From a checkpoint of a small multi-label audio tagger.
Model: log mel input, arch vit, activation gelu, moe top_k, num experts 4, layers 14.
Training: 19900 steps, batches of 128.
Data: 39062 training examples, 65.2 epochs.
Rows from block 4 of a small multi-label audio tagger, named by matrix and row number. Rows with one number within an expert belong to one neuron, the router's apart. Each number is 128 + 32 x the weight over its row's rms, rounded and kept within 0 to 255. All counts start at 0. Numbers have three digits each.
Before each expert's rows are labels from the 100 clips, of 14976, where the router gives the expert most weight on average: "peak on" is the class under the peak; "top examples" is what is common among them. Only what is clearly more common there than usual is listed. The data: synthesized solo parts of chorales (CocoChorales). In brackets: how many of the 100.
# router: router (model.blocks.4.mlp.router.weight, 4x320), inputs 64-127
# up: expert up (model.blocks.4.mlp.up, 4x320x320), inputs 64-127
# down: expert down (model.blocks.4.mlp.down, 4x320x320, transposed), outputs 64-127

# expert 1
peak on: silence (76)
top examples: note C#4 (64); note D#4 (30); trombone (27)
router.1:087151151147119121093098086163144151099143100103133090124102160123167094082162176111171108146144126076163116155185072179095150083155122183161058073172110125148129094146077092155145088144070141
up.0:135088167207105101136155108168063126075144073149125094132154141089064114124109136140144109137128104120161164115092190111122102131131141139212102168092114132160154125136164074113107158144123085
down.0:107142119127095121166123185111145128144112153112128147131108124140164196132140132193083135187075135114139125125084110137111107121161099128118155163031153135118120165150146114106164136111085147
up.1:147110159167130102121119114172121054069142112132209145106164136133052111144086162139163130154066105111126138107088158103120131128072179143152182135135170134094168172136139101112140173132178048
down.1:135107140132124170137076133107168157171113119072124105164105114190154106132106172180107110175107150190111117120131084141125065092151095110115162108109167134133146172110170141174112166110095113
up.2:192156138134130176106146158163128097100159147079128149067117157090085191115064129103138111121129187132071114112102125096111111071081235138128118130137143087164176143118130079164090153107115089
down.2:092103095114133078168153102092143121146116143134135139140149097139169071105138143118124149102062118137152134118163130126135154138134047121097166172072054159083059105133119132136138141128107169
up.3:144153158050172132100148128129121110069138186095156147109092166195100153116137164170142084130070127153123111065151144103135126142099105128166122107134133158065143154108103148150132131092130087
down.3:126142176153116084141106094140141102113109170133167103110159111124169136114183111126068151186128087111124079166102168176155124129166136148199075113110118096153082126112159130141178125110076120
up.4:171106109100185085132112134089110149066178118178117107161100127177128174124079139111111090129150113120144138099159175132113146131123132107118120197184235115144123075099075102130090139155162055
down.4:092148127101089077093156072152104134156148125066139073170165104144142108147177097160112081124139128130172099087128085110158124118168095132128127134101119114133095085145120132141147131122124150
up.5:176140097077167112190158166089094125137114080129191143182128174124065132143092070129131153141111159125071167174139140118133127112084140131129133128086141122088145094153125124112097129086196093
down.5:158135143068101080119115186096130108107125168138154089142168127079150159122134086188130086165149145132146147137138147136151117114127111085174140061178178108131130136149086074136112061153138114
up.6:123160114174074106130168139131093116120129162115116127105189124118055120161094119118086159128120168073145127114120122106130149132131174120062153204137205167117171059152149124139111140143154136
down.6:119137133114204110097067105092141155182134105161142144132140161115157170144131118177127127134163145155094163097120141147102136131126136145099102098066132098147142136164123127107160117099141124
up.7:141153047118158092157102155131151132163148150080112115082121070166161162124095116102128085138129151123124145116105121099109133123114158105161129226108145081171101153126115070140083087102148102
down.7:122094113183111160151099128186177160156120134031103163123083142145148126144132171148095138152148060135134150078117097090113112174122137142137156154114109116156112187126162153148109131080131165
up.8:142097083151178173142138107093079164116114139165134164125099129126098079055106150060138091102090163177121092133111145127167164151099113128102144087129153210083147034066167152111171193130163119
down.8:081063067149088136127146125112113144130145119133141076180125095098136092159145144168208112101213109080070123168124122174165129129098107149129155089170148107129095133157156112102163162087082143
up.9:145161160115148104165087105071119127076093114159133151204127160126088098175115064148125077086125165111066141081147114093116116119116157133131144155127127173088165108169109115169140154142148146
down.9:128034139109055116081084127117133133105138148114098135196129170125167138142119105186108154116160063121134133113162109153150120191119087133161135083185106135134084149060133114105129094173135170
up.10:118090056150115133148127137129124162174127095138142127219126128144104071127129161145098084055121157165095164140124127125109030096103115124141146031139125106139125118132193151133101122093165136
down.10:139158159064128147124095150112119146074128174188113107092099160140093110065185126127137127188132148095108142129158122170067162132104194164165168094204162126063167103149091116145109123114063137
up.11:156043112163133162148122094178128150141105130130145170132125049090079113141111110146113135123123137134036122154086109098133056091093163144183147125148103106164118129081123140101132147144130129
down.11:146101116082088137111131147196124052161106163068107160122148150160133094151211108137131138095149142120156142106165127059123110153218144151144083102107036104072178158080186167119181150128097182
up.12:135112117134112117130128168130068124132143092128147178102150126116087134126126133138139163157139090181104167172093122103133125147110144118221107171151142099090149140104122144039067123104162114
down.12:079099186172098160106129163113170107120094178173161140127147125145137130131140099228103117158129107140101084124094133140137135106170131132082165148099177127076170162084135166139122185172142140
up.13:132133103113176053081112165108144161055191213175115126137146154141171182154091106112107113151126141111116118080145110116100157128135111062135142175184177139150078121122095121124099146115135061
down.13:112078131143120117074152089149090214155125151069164113142101026136100080128187097149123082138103019122117148089132127115145174151118099200149123121155135076145107151183130106089146121136132106
up.14:150158137092110050157121167136140094120155102094097138088132105115133150067105108112089129188138071191148094114118101102124115166147130134123154140189136113137117167140118081079125104094128079
down.14:105140125128084125125182150121182125093133109129132138125127144115211148127122150154109122164068097153123104162140117185106098113169116094116115103115138156122135173107108141156152116108083130
up.15:123171064183130097098129160152109134163188177094123113108152116148147107101119152059125038165120123107159121103132190130113121191100150059162103193152204110131125093146122082122106086068104070
down.15:137052172158090176092134113161135108137075128121149128170086138128113110128126098201128161121086093105178141132130083117178107144149073148046135116103076120130126056132153183098148158207175162
up.16:151139121129180116126110197041125164070131180171123142160095124118159179149079157127132169123119137136117131113143152135120145115105093064095168131160155132165110131123098139152105164124132117
down.16:069088110162085108106152105107128180082082151074158118164116095138174153128104104177111074133110046122138142104090165170169149164140072142169147134109164055130113152124142084065169116165132099
up.17:183079111122155075112113116101110140151120136132099088130178139129130170108113184140114118130183176116109145131124111132111143135130135147123122114128121150184158148108151163158151129096137130
down.17:091135082133137108128120119160128170142149188165111170117138111105140123114170150176072115126112146092103110132064134121147165138147142146102091123112143144144079129175069123147164131095118083
up.18:152106107173098168070114139139121105166112137077108083217088211152122123098117066151106129122120146138122159100139153088136058139154128147104131091168142157114107116143158178146119124147138099
down.18:155135154121133156050082164098116080117085168186114067170126187155117125143158088114122137122110153157103124122140171149056095133128134149148077080154178155118113116172152177140096110114136130
up.19:156154101132161133099139116158158188130207121154129166149091143088151157112062103120149130118095139108100156115080083148208127084114153131095178126105158130131135150126133133138144086137124055
down.19:113112163099153124138113109160119128145077139108091052080143141124079176169108139096111148153119166110097095167158120140105119137131137118168100145143056121127135140152145148124105104114110175
up.20:167169129135122122134175162110103139100169150128109176148107131080116154163097129131075102112068121106124068148092159126134126093090179095135109158114137094178135146163132148133073153135078102
down.20:164120146129160115159134148135097125125176162178155106108168168156148085118112140166114192181152130078159138052148145143115188189120132134119134118155140132099153193076095120113145082110086144
up.21:139072127153098158133125176062114111183125054106158160113136144095129212098081089119171193108095140165115174175090130150140077159177124139077113144054151122080175178140111158113108170152178185
down.21:045118138119094139062089144128129158125153242114139126149137117148161120105167162167074087144113120077148172082151176129153163151180116105148105102146153140087098159068158084120160136110105149
up.22:130176079176139093086150186155095139161186182094124125109138124150157106105110150072136055150115127104163117121138191105103122178095159073143105199148205110141121107140120089132101095066095061
down.22:137061164155085169092119122132137124141103115128121144171113147119134108132117092192132165127096108128169105119124095123161115139175071123051144125077083098121116083140159190092141166199189173

# expert 3
peak on: D5 (63)
top examples: note D5 (69); trumpet (51); note D#5 (45); instrument: flute (27)
router.3:135099114142078113091089151123148153068158122165179161203167104162146136171112131202110159140121101159180129084135142103141158169083095120152094133154077126133071127147107097103147108183141096
up.0:206091113108207124150103136161127092179158134118130194152132174162120162093088151148124125157129124116135157123101156099129082107122124133135165117108166229140151126058074151171128133161159135
down.0:096176124081158160164141175148095099183170128118122046118112140112143097161106143119169140065149153133138187132108117128087163123109099114100112119161148075120115153112146143146085094143099101
up.1:123079134056169144131137145120121176132137114092110130128090094079153155055107103114105097156180202121182123154112149130171152141193115089046127160076166136168131126074173132176186163123068142
down.1:137113134129079100149189141118030160164119166164073154129123106088132099182155139182123127104118104123185129091111160161137122134076134061145139137184122181128093145148117086102161081065060127
up.2:111130078189125105126196095074142124108139125090097114127129130146134191116110144104113100104091147139160086171171175130103100087111156138089121155092101096158102126049045084091175145128138131
down.2:111186163125152113125138080096177147043141083109120166126158165124130173116211136155104053128100108119161075118149145144147139092121104067144094095067106143146116188084160195160129133083071130
up.3:201219141112157070117146084166113171091152111161115137105129134113139092135106099131119071104100108101081107062164186106168132111111120121171114125130107086155092081121142125132100142106070082
down.3:095153175096139149122170095130139162136127153117109059152094098089121118101136104134070106141143060117129100144192110119159155144143078095140102117099155150140098101143157116148107129136074125
up.4:094142077099131134112133105142150194158113109072138151156133075151146073146133070080109128126062138120094104142063118196161138093108144166133169135053173114131098146121118171160111135170088046
down.4:092067138138058068152137107104139147112088103178166097180131142112068141121125117112103087133109119083109096108136122173138141043125091121152153144145138147093133099156126120125188152108160110
up.5:125139124092133108151207154133087141096101131143074136119094111114105165116131095074155079097068102124156089105117153095148087140169129098157120143094148166120103148138162136151129132106071141
down.5:136120118187162115117114111111126114169138154089154093135145135154181072114106160129118191163134170110099155149120118147100131117116116130106158115094117094101166097108086138088122139161161127
up.6:108134108165189128087180119092099119094114116093146147115101163042121165126109131115150095119097110167104104087111116155066097128092131093157137115114140170120098102160176181173125131035083065
down.6:164112177174161087129123092141149047132145177065160083060172143150164148075096153145094163164103139183100135104123119098124120160151139127097129088133111096162066118099091114101099145162121069
up.7:066119145182123117145146166140088114140150124175154131164107137182095152150109200126092178119125135137113126109097131083144109128077116123119191156133158114101139131164172108138159164078161107
down.7:110123134177158159148120162115108100133136062130147144120120126181122117092143190180121182165111088123119138119069120118106131146064137121128150161156155114120099104049134081112178134035120123
up.8:125135124192101170102139129109121168141091053149126135121074128112147140143057137106100154158136127145054143176124098115154102119078136157128148077089162143122087064164160170142167125105115066
down.8:101112198097140155182078080118114124182128129142096153118094103102159111087090171147192096146196091154114107110118109119114069143130103074134182117146128137171108158123115066113104150075131146
up.9:162176159083173129144105168227085119175117103132083147106145096145192067121137117104114147136122117166079156104108172090185091160160140092147153055137116095171141143153086115093053151154138133
down.9:073124126118138130110095121097145144161073085114151125076105067069086164045145170098074127183119088115129129195094118120128104143117139112139161125119134087149099144142158091128158127095108103
up.10:142135146136137144087110123147100108150150117140142131144119092118095120116076202128141190141094122163101165098136122097122153138116203086101151096136194112152123106169167124156067157092154096
down.10:142154141142147097170184149155118136149067098110104085109111111117128138087170102093117080097140088106169092148068132129121075093143077184151161174098108122063109077076082133136178081145143124
up.11:122097126145150094130121141123108124106200135106112132142153135110093209103124113097140182112188105132106163217115206141153116133093102167144145151115150103126199112120107100099175122132157132
down.11:082186158075066146103152169118116145087113126136135117149144115111162104141154092143104102116135131111211084081147105116134155080080128086141154181135137174091133173065116124113148099095093160
up.12:133130162104095103135149126094139144136128077121132143187196064153136094148144103130016172130072114137137109149072165105147105101108144124121115139106173095159130111137088148118119175118144057
down.12:091102113119173160131115111144084104166126151177095083121110207129089147150155174119147113119180160070143144126218102140105179163109146159124129125141047126102157147130170096098159106098140201
up.13:110148138112170134118122147088135069093155121154136123109147159047128167155108148152104124072125150186102120160131107081067121103115202147150110148125147062144144110131158134126104129133099102
down.13:213083115162163130191082108154135149148134140063100095146124112150078135092127114129221083149149139125119175102101119132106130107146127164094158138149112113086161087100109120121122144154176151
up.14:119083128078138141152091103113064124111124073111142165162181176122145194121119129130113113117099163138183164084098134152145133119108099065143106172096243191123162134116118109123096141117115129
down.14:164109145080113097147119149104134114162116161142149049106109123157135121133152218141123134182121171144108156070117108134144129164134140146061135063126165127085139150148168144151129097092140116
up.15:138108096132166123120122134102118113123144111084144187141142130137138136122084139136206107109135109110173127119081064182100144151153087093098142211106163154164102110120120115158074103125133164
down.15:118136124127140133133122158034059134136144114165173116176134195115150120143103133107112091166144182183105152054146111106094081121106132102131160087078196179060115086138135174166112117152131149
up.16:160082100177163190108116121127108148134165134140115180172098196139118109149082097135148113140136156121107154134119109139148083108117105136161151102113181203123159115081147177134129114136140134
down.16:101161110114122131151055153151148094174146139157122126030129124113105130115069166141203138190174134172097179123095079115046130101095153117146177092190116063135127130115147090105123153098135131
up.17:136050114137161143135097118131066135106192035139136144168141188113087134160089132141211093088158154119173093086127107139138105127076161142118112167083146150120222151101180193149168162101124148
down.17:106131155082135160142150073164108142096100099136099133164132135153100141099204104187061164121114146143126135104068113160133104126105119155109142105120123094109112092075155122161184131055095160
up.18:084131122115118136114163153106121112165143194102093105093053107135163173118132103028154152083102128091149101147141149139121155126119183180107141161117132106135120127183088091098149147194151106
down.18:099091113159103089159128096121137117137129088138146198172162115094112096139203167163151103099138123148078111128051121135139133073139107106136090132151193156175081170132143136081084149078104099
up.19:134104118111199138165133169137072164139194109108110223132115144134109127127108098115171112124175128120139138124109106138154104120098113187146168180105138124079173091066156124147161077135135138
down.19:107095124100112126107100126177155153119119127086113087151092159161068173084135133114174080086124093109155139131155178116120186167120108168124117151158118147170101170103101092126128122159096164
up.20:170152121106221166111078160159143063118123171091084178153150204166175182123079123144118142115162150155114131120097123097148055144158108066123140089122140138166124138091076145128080095147170128
down.20:103152096089072109145160128122147108183097070148087078064140099106116132190109123118126109160158094035166139150144155107126125089108144120117104132112094112102120158163086121155173117118115143
up.21:130052124176132163098130147126096091164152108125137131179164133114107116122062134148138158124107164149124188089082136137111130131117180130059187125102195133193144106158144108139098198167178118
down.21:149124138131161081115152117142124126151069116102135119072116095152114165078136094110161081159138113113136117165053104122109096095140103221154148124091116089073174065101085099135197067165155135
up.22:098119131146116186100130121130056117117133107157115135167092112145115095102124046104132095103096107087149088137103092097132065104132141164100100153097205216149160127131118115154160139195121119
down.22:066098189141116080161059141102150124110072102154150170115111058128073123118137179140126080161069087159119107084104086125083111107157136131129130083167137126096103160103133085177139163106107122

# expert 0
peak on: silence (94)
top examples: note A#5 (82); note A5 (55); note G5 (55); flute (44)
router.0:087073148147106132163157109167076090180046190113135090170119091172056114180154084136123109081127141122140139141126177117141110188123096143140134190160124182108139109115163114137183153158226099
up.0:188152168124133148066136104184145132080123144098125128069125181123085132118096118113112144124164164135081108129146088156126151097114185158111089085159124066173164095084168136135127129119142099
down.0:167145145165100120071144128138149109081145132174128148079085179066138137099158152107139148152172160153103117142118112148073155152098201158141068066118177097176143101111168145117084135095156132
up.1:144151099127220099097107169070135107161146135102116116107153138114176123164106130165125123131139144164121187114115141124113091126127124097136178122074103125172140107147114131065116120116140098
down.1:138136119140112115153110139089100081091116129136148107134175143099150170116141163101156110130089180201160142169093141154077137106151095092138093120133192192136099133138091143123072085144213206
up.2:167106122131183138165104178103153143125199179132118118115127113096135142113131112131117157046158136101128149202149146109136101144183142099181104143149111102192178174107132153124085130114059122
down.2:199140159163083147158108126179130129100066082173161156203075114095084056121125165163082062117113073108126088102129094145143107166115149163120157146166144146114116118128166117180120105144098107
up.3:145215126167104104097069090130144151085132138170137158100094130160123153134103196093113120113114072113148157171109169156125120094079134092181145111204135129153122136173120111101110170119131094
down.3:093078110145134142152113163153105138119093111084105095145097099141143176135150129161125133090162095094089111070109111169114094130115160152094143143098210187115137178089118117154233179101184203
up.4:169162165140152060134175139062065053141188092128136093084149158141134212088101146128120177182140141143099168126159157095082108102083158130136116153155198126153090119154127107117104108108129099
down.4:114097167142092121133146147166151119117104116108159069136145162157101133138164118123148087133134143040192091117142142141160135125136121148171094155090154167115115143159096149129118101163110197
up.5:138123166143121147117143107157141085121116079132154137149126106083109136104110105122084187126101096194062143108105113121170128126125133136095183088122174145142069082196119124152113176127104033
down.5:095137129129137109154078168100207094128161129086137143098149067137180157105091177129150122161119087101152117131092126136091114107149106108111117164146167092149136193161106120159127086101158106
up.6:159122089141117130179156093182186173060118144090157184170123089097145129126103135131096113152081090156127060151134109173106133073103121116089157140148177131137051100082116153143126182169138061
down.6:111120133158140124112138124146093100140100193122172116143083205148078160155147078125175091123139137142089155076146160142131139169140117112125147151140106195106126154116199101113141112110158184
up.7:139190147135139115173126169169132153106098138149161113137131103072126108141120116106133081210124153111089081118119067134183159075167133075145107183150156143077121073120132121133104125117117171
down.7:124125186087106121124093142166106146142084159159110084103096170155144171090146131122176104198148186085164144110180131161105135152190153122124109100167112155098112147092127152132100094120172191
up.8:172157120152175091110138152126118122088211089123123133154140109066114190171063189151134135120105189137123171182117128123147120100142125127124122167058166107122182135180176160135122160058132159
down.8:141115167080137154119141110139150129141098139090128130125115095181160095089128051103159082149090077127089083084116138113153163141147172135118135074148069164133065149123097120109096106191115073
up.9:135144098177188146102129157150126147118127121095132161105101110075121112103092118120124143089150140141049134135072130129143119147099147136167103119147130061143148099149127106121069142082098064
down.9:161142195118090112164129114141172090089044113143118089121089165165100098135164158157144140135166112088176115124213087121158096141172163178137126127135115169123127115087139198228140095145123157
up.10:117164187127128163155140128116157127069104105162120094132111125093127103158161142134081152138114135163100093102189109133147134135143159095158148146164115098157091160116166164156112122107101087
down.10:106113195137101159114072096175150115084062107122064152113069147130121159148142156175106167168098127132109097089141088167156105149140162103159156081140093159152075127068132159124103129129111121
up.11:119174094159086133139119084134072137090156051186140166140144155117092081219127179173104098153065124122140117144159117164101111065091143087230117132125151159162132112112114102111140119073136146
down.11:119130144163119164098141125235167132057116160102147140120154094099086108077114119130099107120147094161033116126067194166106112132114086121115158168139117109130120105096140075104161182098147117
up.12:117119097051145121128102112112108159150136091170111180133101157137140108094139100047120112091148127166153116163129155066139046154118188152139119063112102143204144104083093174135099135156105132
down.12:139128150104118139142184146137161127092042059130115112078118104174138182109207122124144081086072109148131102075098133091135160212148108156097104124141111133140107175122149102127138117128136124
up.13:124139140143168144156199092173128115141110096097128130100139068103116173107115143143118156147099127066100120143123128089114098118121142147132117109138150118091174198228166135163106171101108167
down.13:141127181072131075199139133157084113113124107115161108138109140143117140104165145072128106124109187096124140068139126052095124152090129135088125091115119135121111083084114116175161141116082164
up.14:149127098101197164070119164146076082152104118137111172077128207115153133118080160148185146125132154120090139041060087120092130151118179100171104132144213177105164106138151121129147069082115174
down.14:068148176144153128094118123124129142098130132179094068075102107113125167087147196109107135168129145132132116148187081124119161170187150115116102143134091119162136127113185123170101115104032163
up.15:147090122135195157148121169163149154124141102080150149156110119106116127059125127130100157073099088167090160156078188091165138162125096126113094093135109094175169118058170152137060171136109086
down.15:157145136154116125077163120156164159114126128125115096189082178143134097119134147121139093124113049114156129091209154126154144147111147122151132118165105121129123123123181194182114033171083088
up.16:125112141130135149072159108115127135126176079121123108110102117151126141153065078099183123119118134154148095130155137137091131093098181072163108148063115154177140146172115177097118105120056103
down.16:165170117149100120148145125106174156100121127124091132161164148112185098152170148179132115072080083129092119137095149182152133142140034119156156130191154059144086152127100127116100129106169146
up.17:124101057154101096141137152105122150170111113080127176140145102162143133098107083102121105094074118076166139182074143140138114115133066129108139147039129164118144100154090111126102135167150166
down.17:111134199132129146099125065096165137050118058145159102089123126012115169082207161111117135150144135161099126118144042154133160137141122176139106105119152132098112109127169153142102124093078100
up.18:109105055084139131165153120140051182117094126073087129160136112085097169131113095144126122136136161082143146156157064092128088105151126119105106118151147149130107067135197133117141177145119186
down.18:126119112156140124164167116091061149113105162107155090091109117112096199086178120144143073158082123156129116112123127109074178072105106091103110158142165220085118094209189136217099110108082129
up.19:103164148111110127122136136126071151130117075131120133076115114093136198129142145138140153127107127068118153116083100104122145112084146130185151152138161158159171186163180100149094150088104111
down.19:203133171102171087160124127093206125107155129143125100200152117136182110121100128104158092152130120151128092116152169178139125094121125122102130099141068059135073116115058159093073119144113121
up.20:176152171142111144074130157172136107092130155088124130084106159120118187134104127114106123089165129137082096129116142130106140115091161155156098106177150088163184113078148112140160109123129107
down.20:178161129155086144110138125117143131059116103158137094116096141039130185115163110089127128180179145176102113145089133171086131126097161175182077081147186108131160070124138148124081106108156117
up.21:120129136164149142124200071187138059157153161120069132112155142116158153153147135127125140130086180062104115099176125074122101119126180132117099137067146152131184123146108151186149194112068147
down.21:109088172141170155154095179135082133127169109160189162169142152146090102130039168128063099144081092110112136163139055184113090124061124131115137055125126169129120095157147167137170136110162173
up.22:136084097110131093151136122141134172113136034114139161125167077074069143098110188135118081140122114153118134140125095100124111076084112130135159111061099151140143047129159106154135157095116118
down.22:125170131134100148147114132091162098087130160187147124107126169169118171150145146158129154155113102121110132113159149149069160087159106117183101134133156155114096163141078221179107107090090153

# expert 2
peak on: silence (100)
top examples: note E4 (100); viola (43)
router.2:097163102082144126217104205105131165131105077133141118113050100159174155117148093173134111175155094103120151121067078128110183114128100145095145200099165080059139132177162144134097103153103164
up.0:164105116145124143111122142087109072096156126112160115150208187075117135183101129121108103131126152195080117021117099136124154123121139110135105148096108157107098084146112149137117150049165120
down.0:130104089131099151151142124144153079125044147102104088108109143160120141204178090115159139126123167105196131146209111096134149142233178140135079122134048154143182151134091139153122094202127208
up.1:142123115164146134129170106139116097130152164117114145123171092121178136130093188118058166056131139072134126159148166114139175160122102080141092106128177120142118137090097100056143170118129099
down.1:119171098156132139154138107174117131141110127141101098168160162137170101156160141139101139208090142118150146043101073134128154131116120092179158089196156090100079102126071139159121086142104143
up.2:159078098126132181111088091111130172129160149102160160209105126139166129131151092126086138128133165161122124110144051076141161151148126079121067097194162132155113117147118196105115122149108100
down.2:190133138113150122103136138149121153168122155105162093126112151122103136127097117174155083211149169109114116095129090112138171118100129165143159136124135161098112119075129138114125097156145101
up.3:146103132189140118135113078075083141041111066156187138182119141095088101115133161100055071134122139163079106093118097126098127115091109144158143071124135146106117024102161144148143135056118080
down.3:156129177145153153153102197139085129132098160100141106080094122172102097110158134146190101170102115087179161127133077115125121126139139165088168170168135181109189133118106048130133093198112151
up.4:203099154151131155144158141107162158132148160157144139125110137135178140130084093120115132134106162185076114087123122082143107174158120150112141115057179105095180126117161134163130153169074126
down.4:114086149171152135149125110110098152145082129170108105143124115074146180090178113154038108130125141146059105165090079054107066081126138216135128122102159109100140085047129107161148130110094131
up.5:149117099117148163117109099133132079180139122098138092147121140155149149061116147117137153100180116116103163141135122125171141151141117143171138052131154208151118120145089108029127118093176074
down.5:159123173147121094177129164120171099073108171120128121133191116129118119125188114188082161153111111171113105076069133081182135133176060134136104140088117111098159193116129138051117169090158121
up.6:137067138086156140139125056180153086128120112078142150123139162101112083148095178088168117076126084188147107129152168118163131140187119118114159145120098106107160121150142130150091160148123154
down.6:085173176170106110090186159098094214088097136155120086103079053077151198094176139150063118179146110095125109120128081127136124109106075124095068122097161150122120131096156118146153113101058110
up.7:167178196125132160091084125097137078097069124157136130132113129119147140091109149129119183147128163101135127180132150140202112141153154099122178143092140153090145076125121149159133171143090101
down.7:129093127101141087168066134080089083125151101113136101141122182093095127119119135249158138121178151116173112143130131110204115111159107134137130100128111164113162115086101093121141168190134122
up.8:133119085112089017135162137168136124167158134103140173191171100158146128113093168122103144137075097093157102089124108110135155141161116095138101084084159085166115121093145125140087120115114124
down.8:094066106129133108141109094142200114093093098114125128112117093097151166141116128115144103110228125149129116124088079105082053127181111155090137136160150101139152116074207157145112101105074146
up.9:096095122090093074096128125136113093129126128137145125166168128147088140140097136145158088110184124129114113073130122099138078148123118128113115088113108078119125084129182128115129133054114130
down.9:110076110141117159098151116094145105122067115121115178148149125147137113139147128141152058123104124120108099123101160167053138117102044136102085124096118104138103113053136176178155119117129166
up.10:082121146094145131134086074101109086153132130095158136160130123120153167080118150090132100013132093111156111158131141138120051114102131094166123065167141175171120135071097115108141143135118117
down.10:155161128059106037140075098089119109199158162090137107096120094147177117128093110126112168117101103159109121108134131083149140129168110079051162184123077089114094139153122102075104188157140114
up.11:117090106185086129153213166137114082125105150075109095168172124135084174120113138117118168104161157146103078098169107127111130131091097142148104062124132158122099092099108142142147084067123118
down.11:145131124050107118161148180159188067201135159036114084073112115149108126093058093187172212134132143153085097180147117138144114182134126088115115108133106110153127199081105100120087137130149126
up.12:153115147115149151098122130159085107145151082138159162109113139092158051181113121145126159168125109123117119087109114146119076075074164057134149097155136173149114139186098146090082105133131113
down.12:177110185136107129106150096146151135067119141118148148096138152099148131074179102177138079178138141110126110112124070111097113061123134146166143079173113166073149085081071169092110072165108174
up.13:156122119151188153137142200127120144141181121116096127097151158108125144120086104158145113179093140140096150121122113090093053082116187120089180162089149107142186100125132149187075120125099165
down.13:070104100142053117072169063159110111106111155154165118153130116102136076139185157084069112063155105090156103156140150158147122164147115128197098060150123148145059120120148105096145127133095100
up.14:143082079126160103165112135150121165174160101130126122230107090112145042113140123108166108101161119068141168186099130129140051114105148124157156100133148116129150121169186143154075132159120115
down.14:121118157073148149158132143099070125130086090118140127092109147097087106134159118168138102151142133100088115156117083180127170132145136160144171146124114170009132103155132149136144114098103161
up.15:110096121160136090115118142080090136111087127037167165136099132110128115118075205093106144103122140166141151144086148146159118165079101080151106127134143121100146133090171117060122152107142148
down.15:077112124147102104139076099125157169084109109192151152179102160137106147164175142093117114090121099184123140119096125166155116142140086144154070114105169079181121132124125155113082166149123122
up.16:138068079110108096113140104162116161171132173100104184122175082116122098076134157111143086094108145122130102123134130082123120134171173108144108124141098121207141069042139094118124087089102085
down.16:151128164118153065115093148145149174109111081126093101149131111097175104120137166096136106152141136177136107113114120107098130185110118102136072108095077056167088140109135141145153103134108142
up.17:118155070110148146146102168088155148147143118125149084153071175128192131158100093140146170101147079066061128106096090133184125152147141144121110141055152128076157203108151147117112114109153148
down.17:069060101148099194077156118112129159112146078110129107146135107142125135179121131139108118156119157116119136104127096162082107132109136136076113096137167075113145105080085183114185194074103179
up.18:165136143156126087153100073102113128117105168138113143093121105119114179074123120129096136134082161159110108193126097136114181155195112144112159087136180127102141108089153124108175075093118111
down.18:132113103149116151187164165107107135161093123114095107123126132163161189184152122176153166162102129113126144089146046162103098141162125081142135122130145138121140130136075151106112156113132135
up.19:135127100107105146102187117162102178142127117097140148142112149133199104121099078157084117128136145063156108088138144125175083102136096126166126072128178210096130058091138132103138086113126121
down.19:212115139176094073147136122150229137093098165192106137115177091130105154151127073128095160163069090123102126111111071125124114116179121164124145141096172138063116143129150140114159129176136133
up.20:171063170143141134118166146130121146116159117143128176139132073149113126070069125100121150135107153178079133090090121089177108152158171132108160132107160114106158130021132101153093120175093109
down.20:115109123127156159170081161186145133153110082113074120125103082075166142100165090121074123103177118167111076190082059099135057144148113109108144174139146113175058130098173116102132126096120117
up.21:161180112150082118114134110092107075095126150170152165064123128121171128091112153112140135107135143125152114114136128069126100158142149061204102097172145131121175149123148105075092134131133113
down.21:114110194104114108159130133147142061124091116126120059060135140119074159139154134143095092145099121094149122087150146089096080119126101112107129147142146161129125132158120090128103071152125186
up.22:136098111109119132151144151122087082187124122090210217102188140084118104158110138158116149130118135164119120084083111132149161137176117008145121078115118128132142190124099167139088087052113114
down.22:149134153139157131146124173134169098092020188097162126119111128126129180112122121169178112199141081142095128084124093137083139140136076112095156170156136162117106124072073070136109069161165189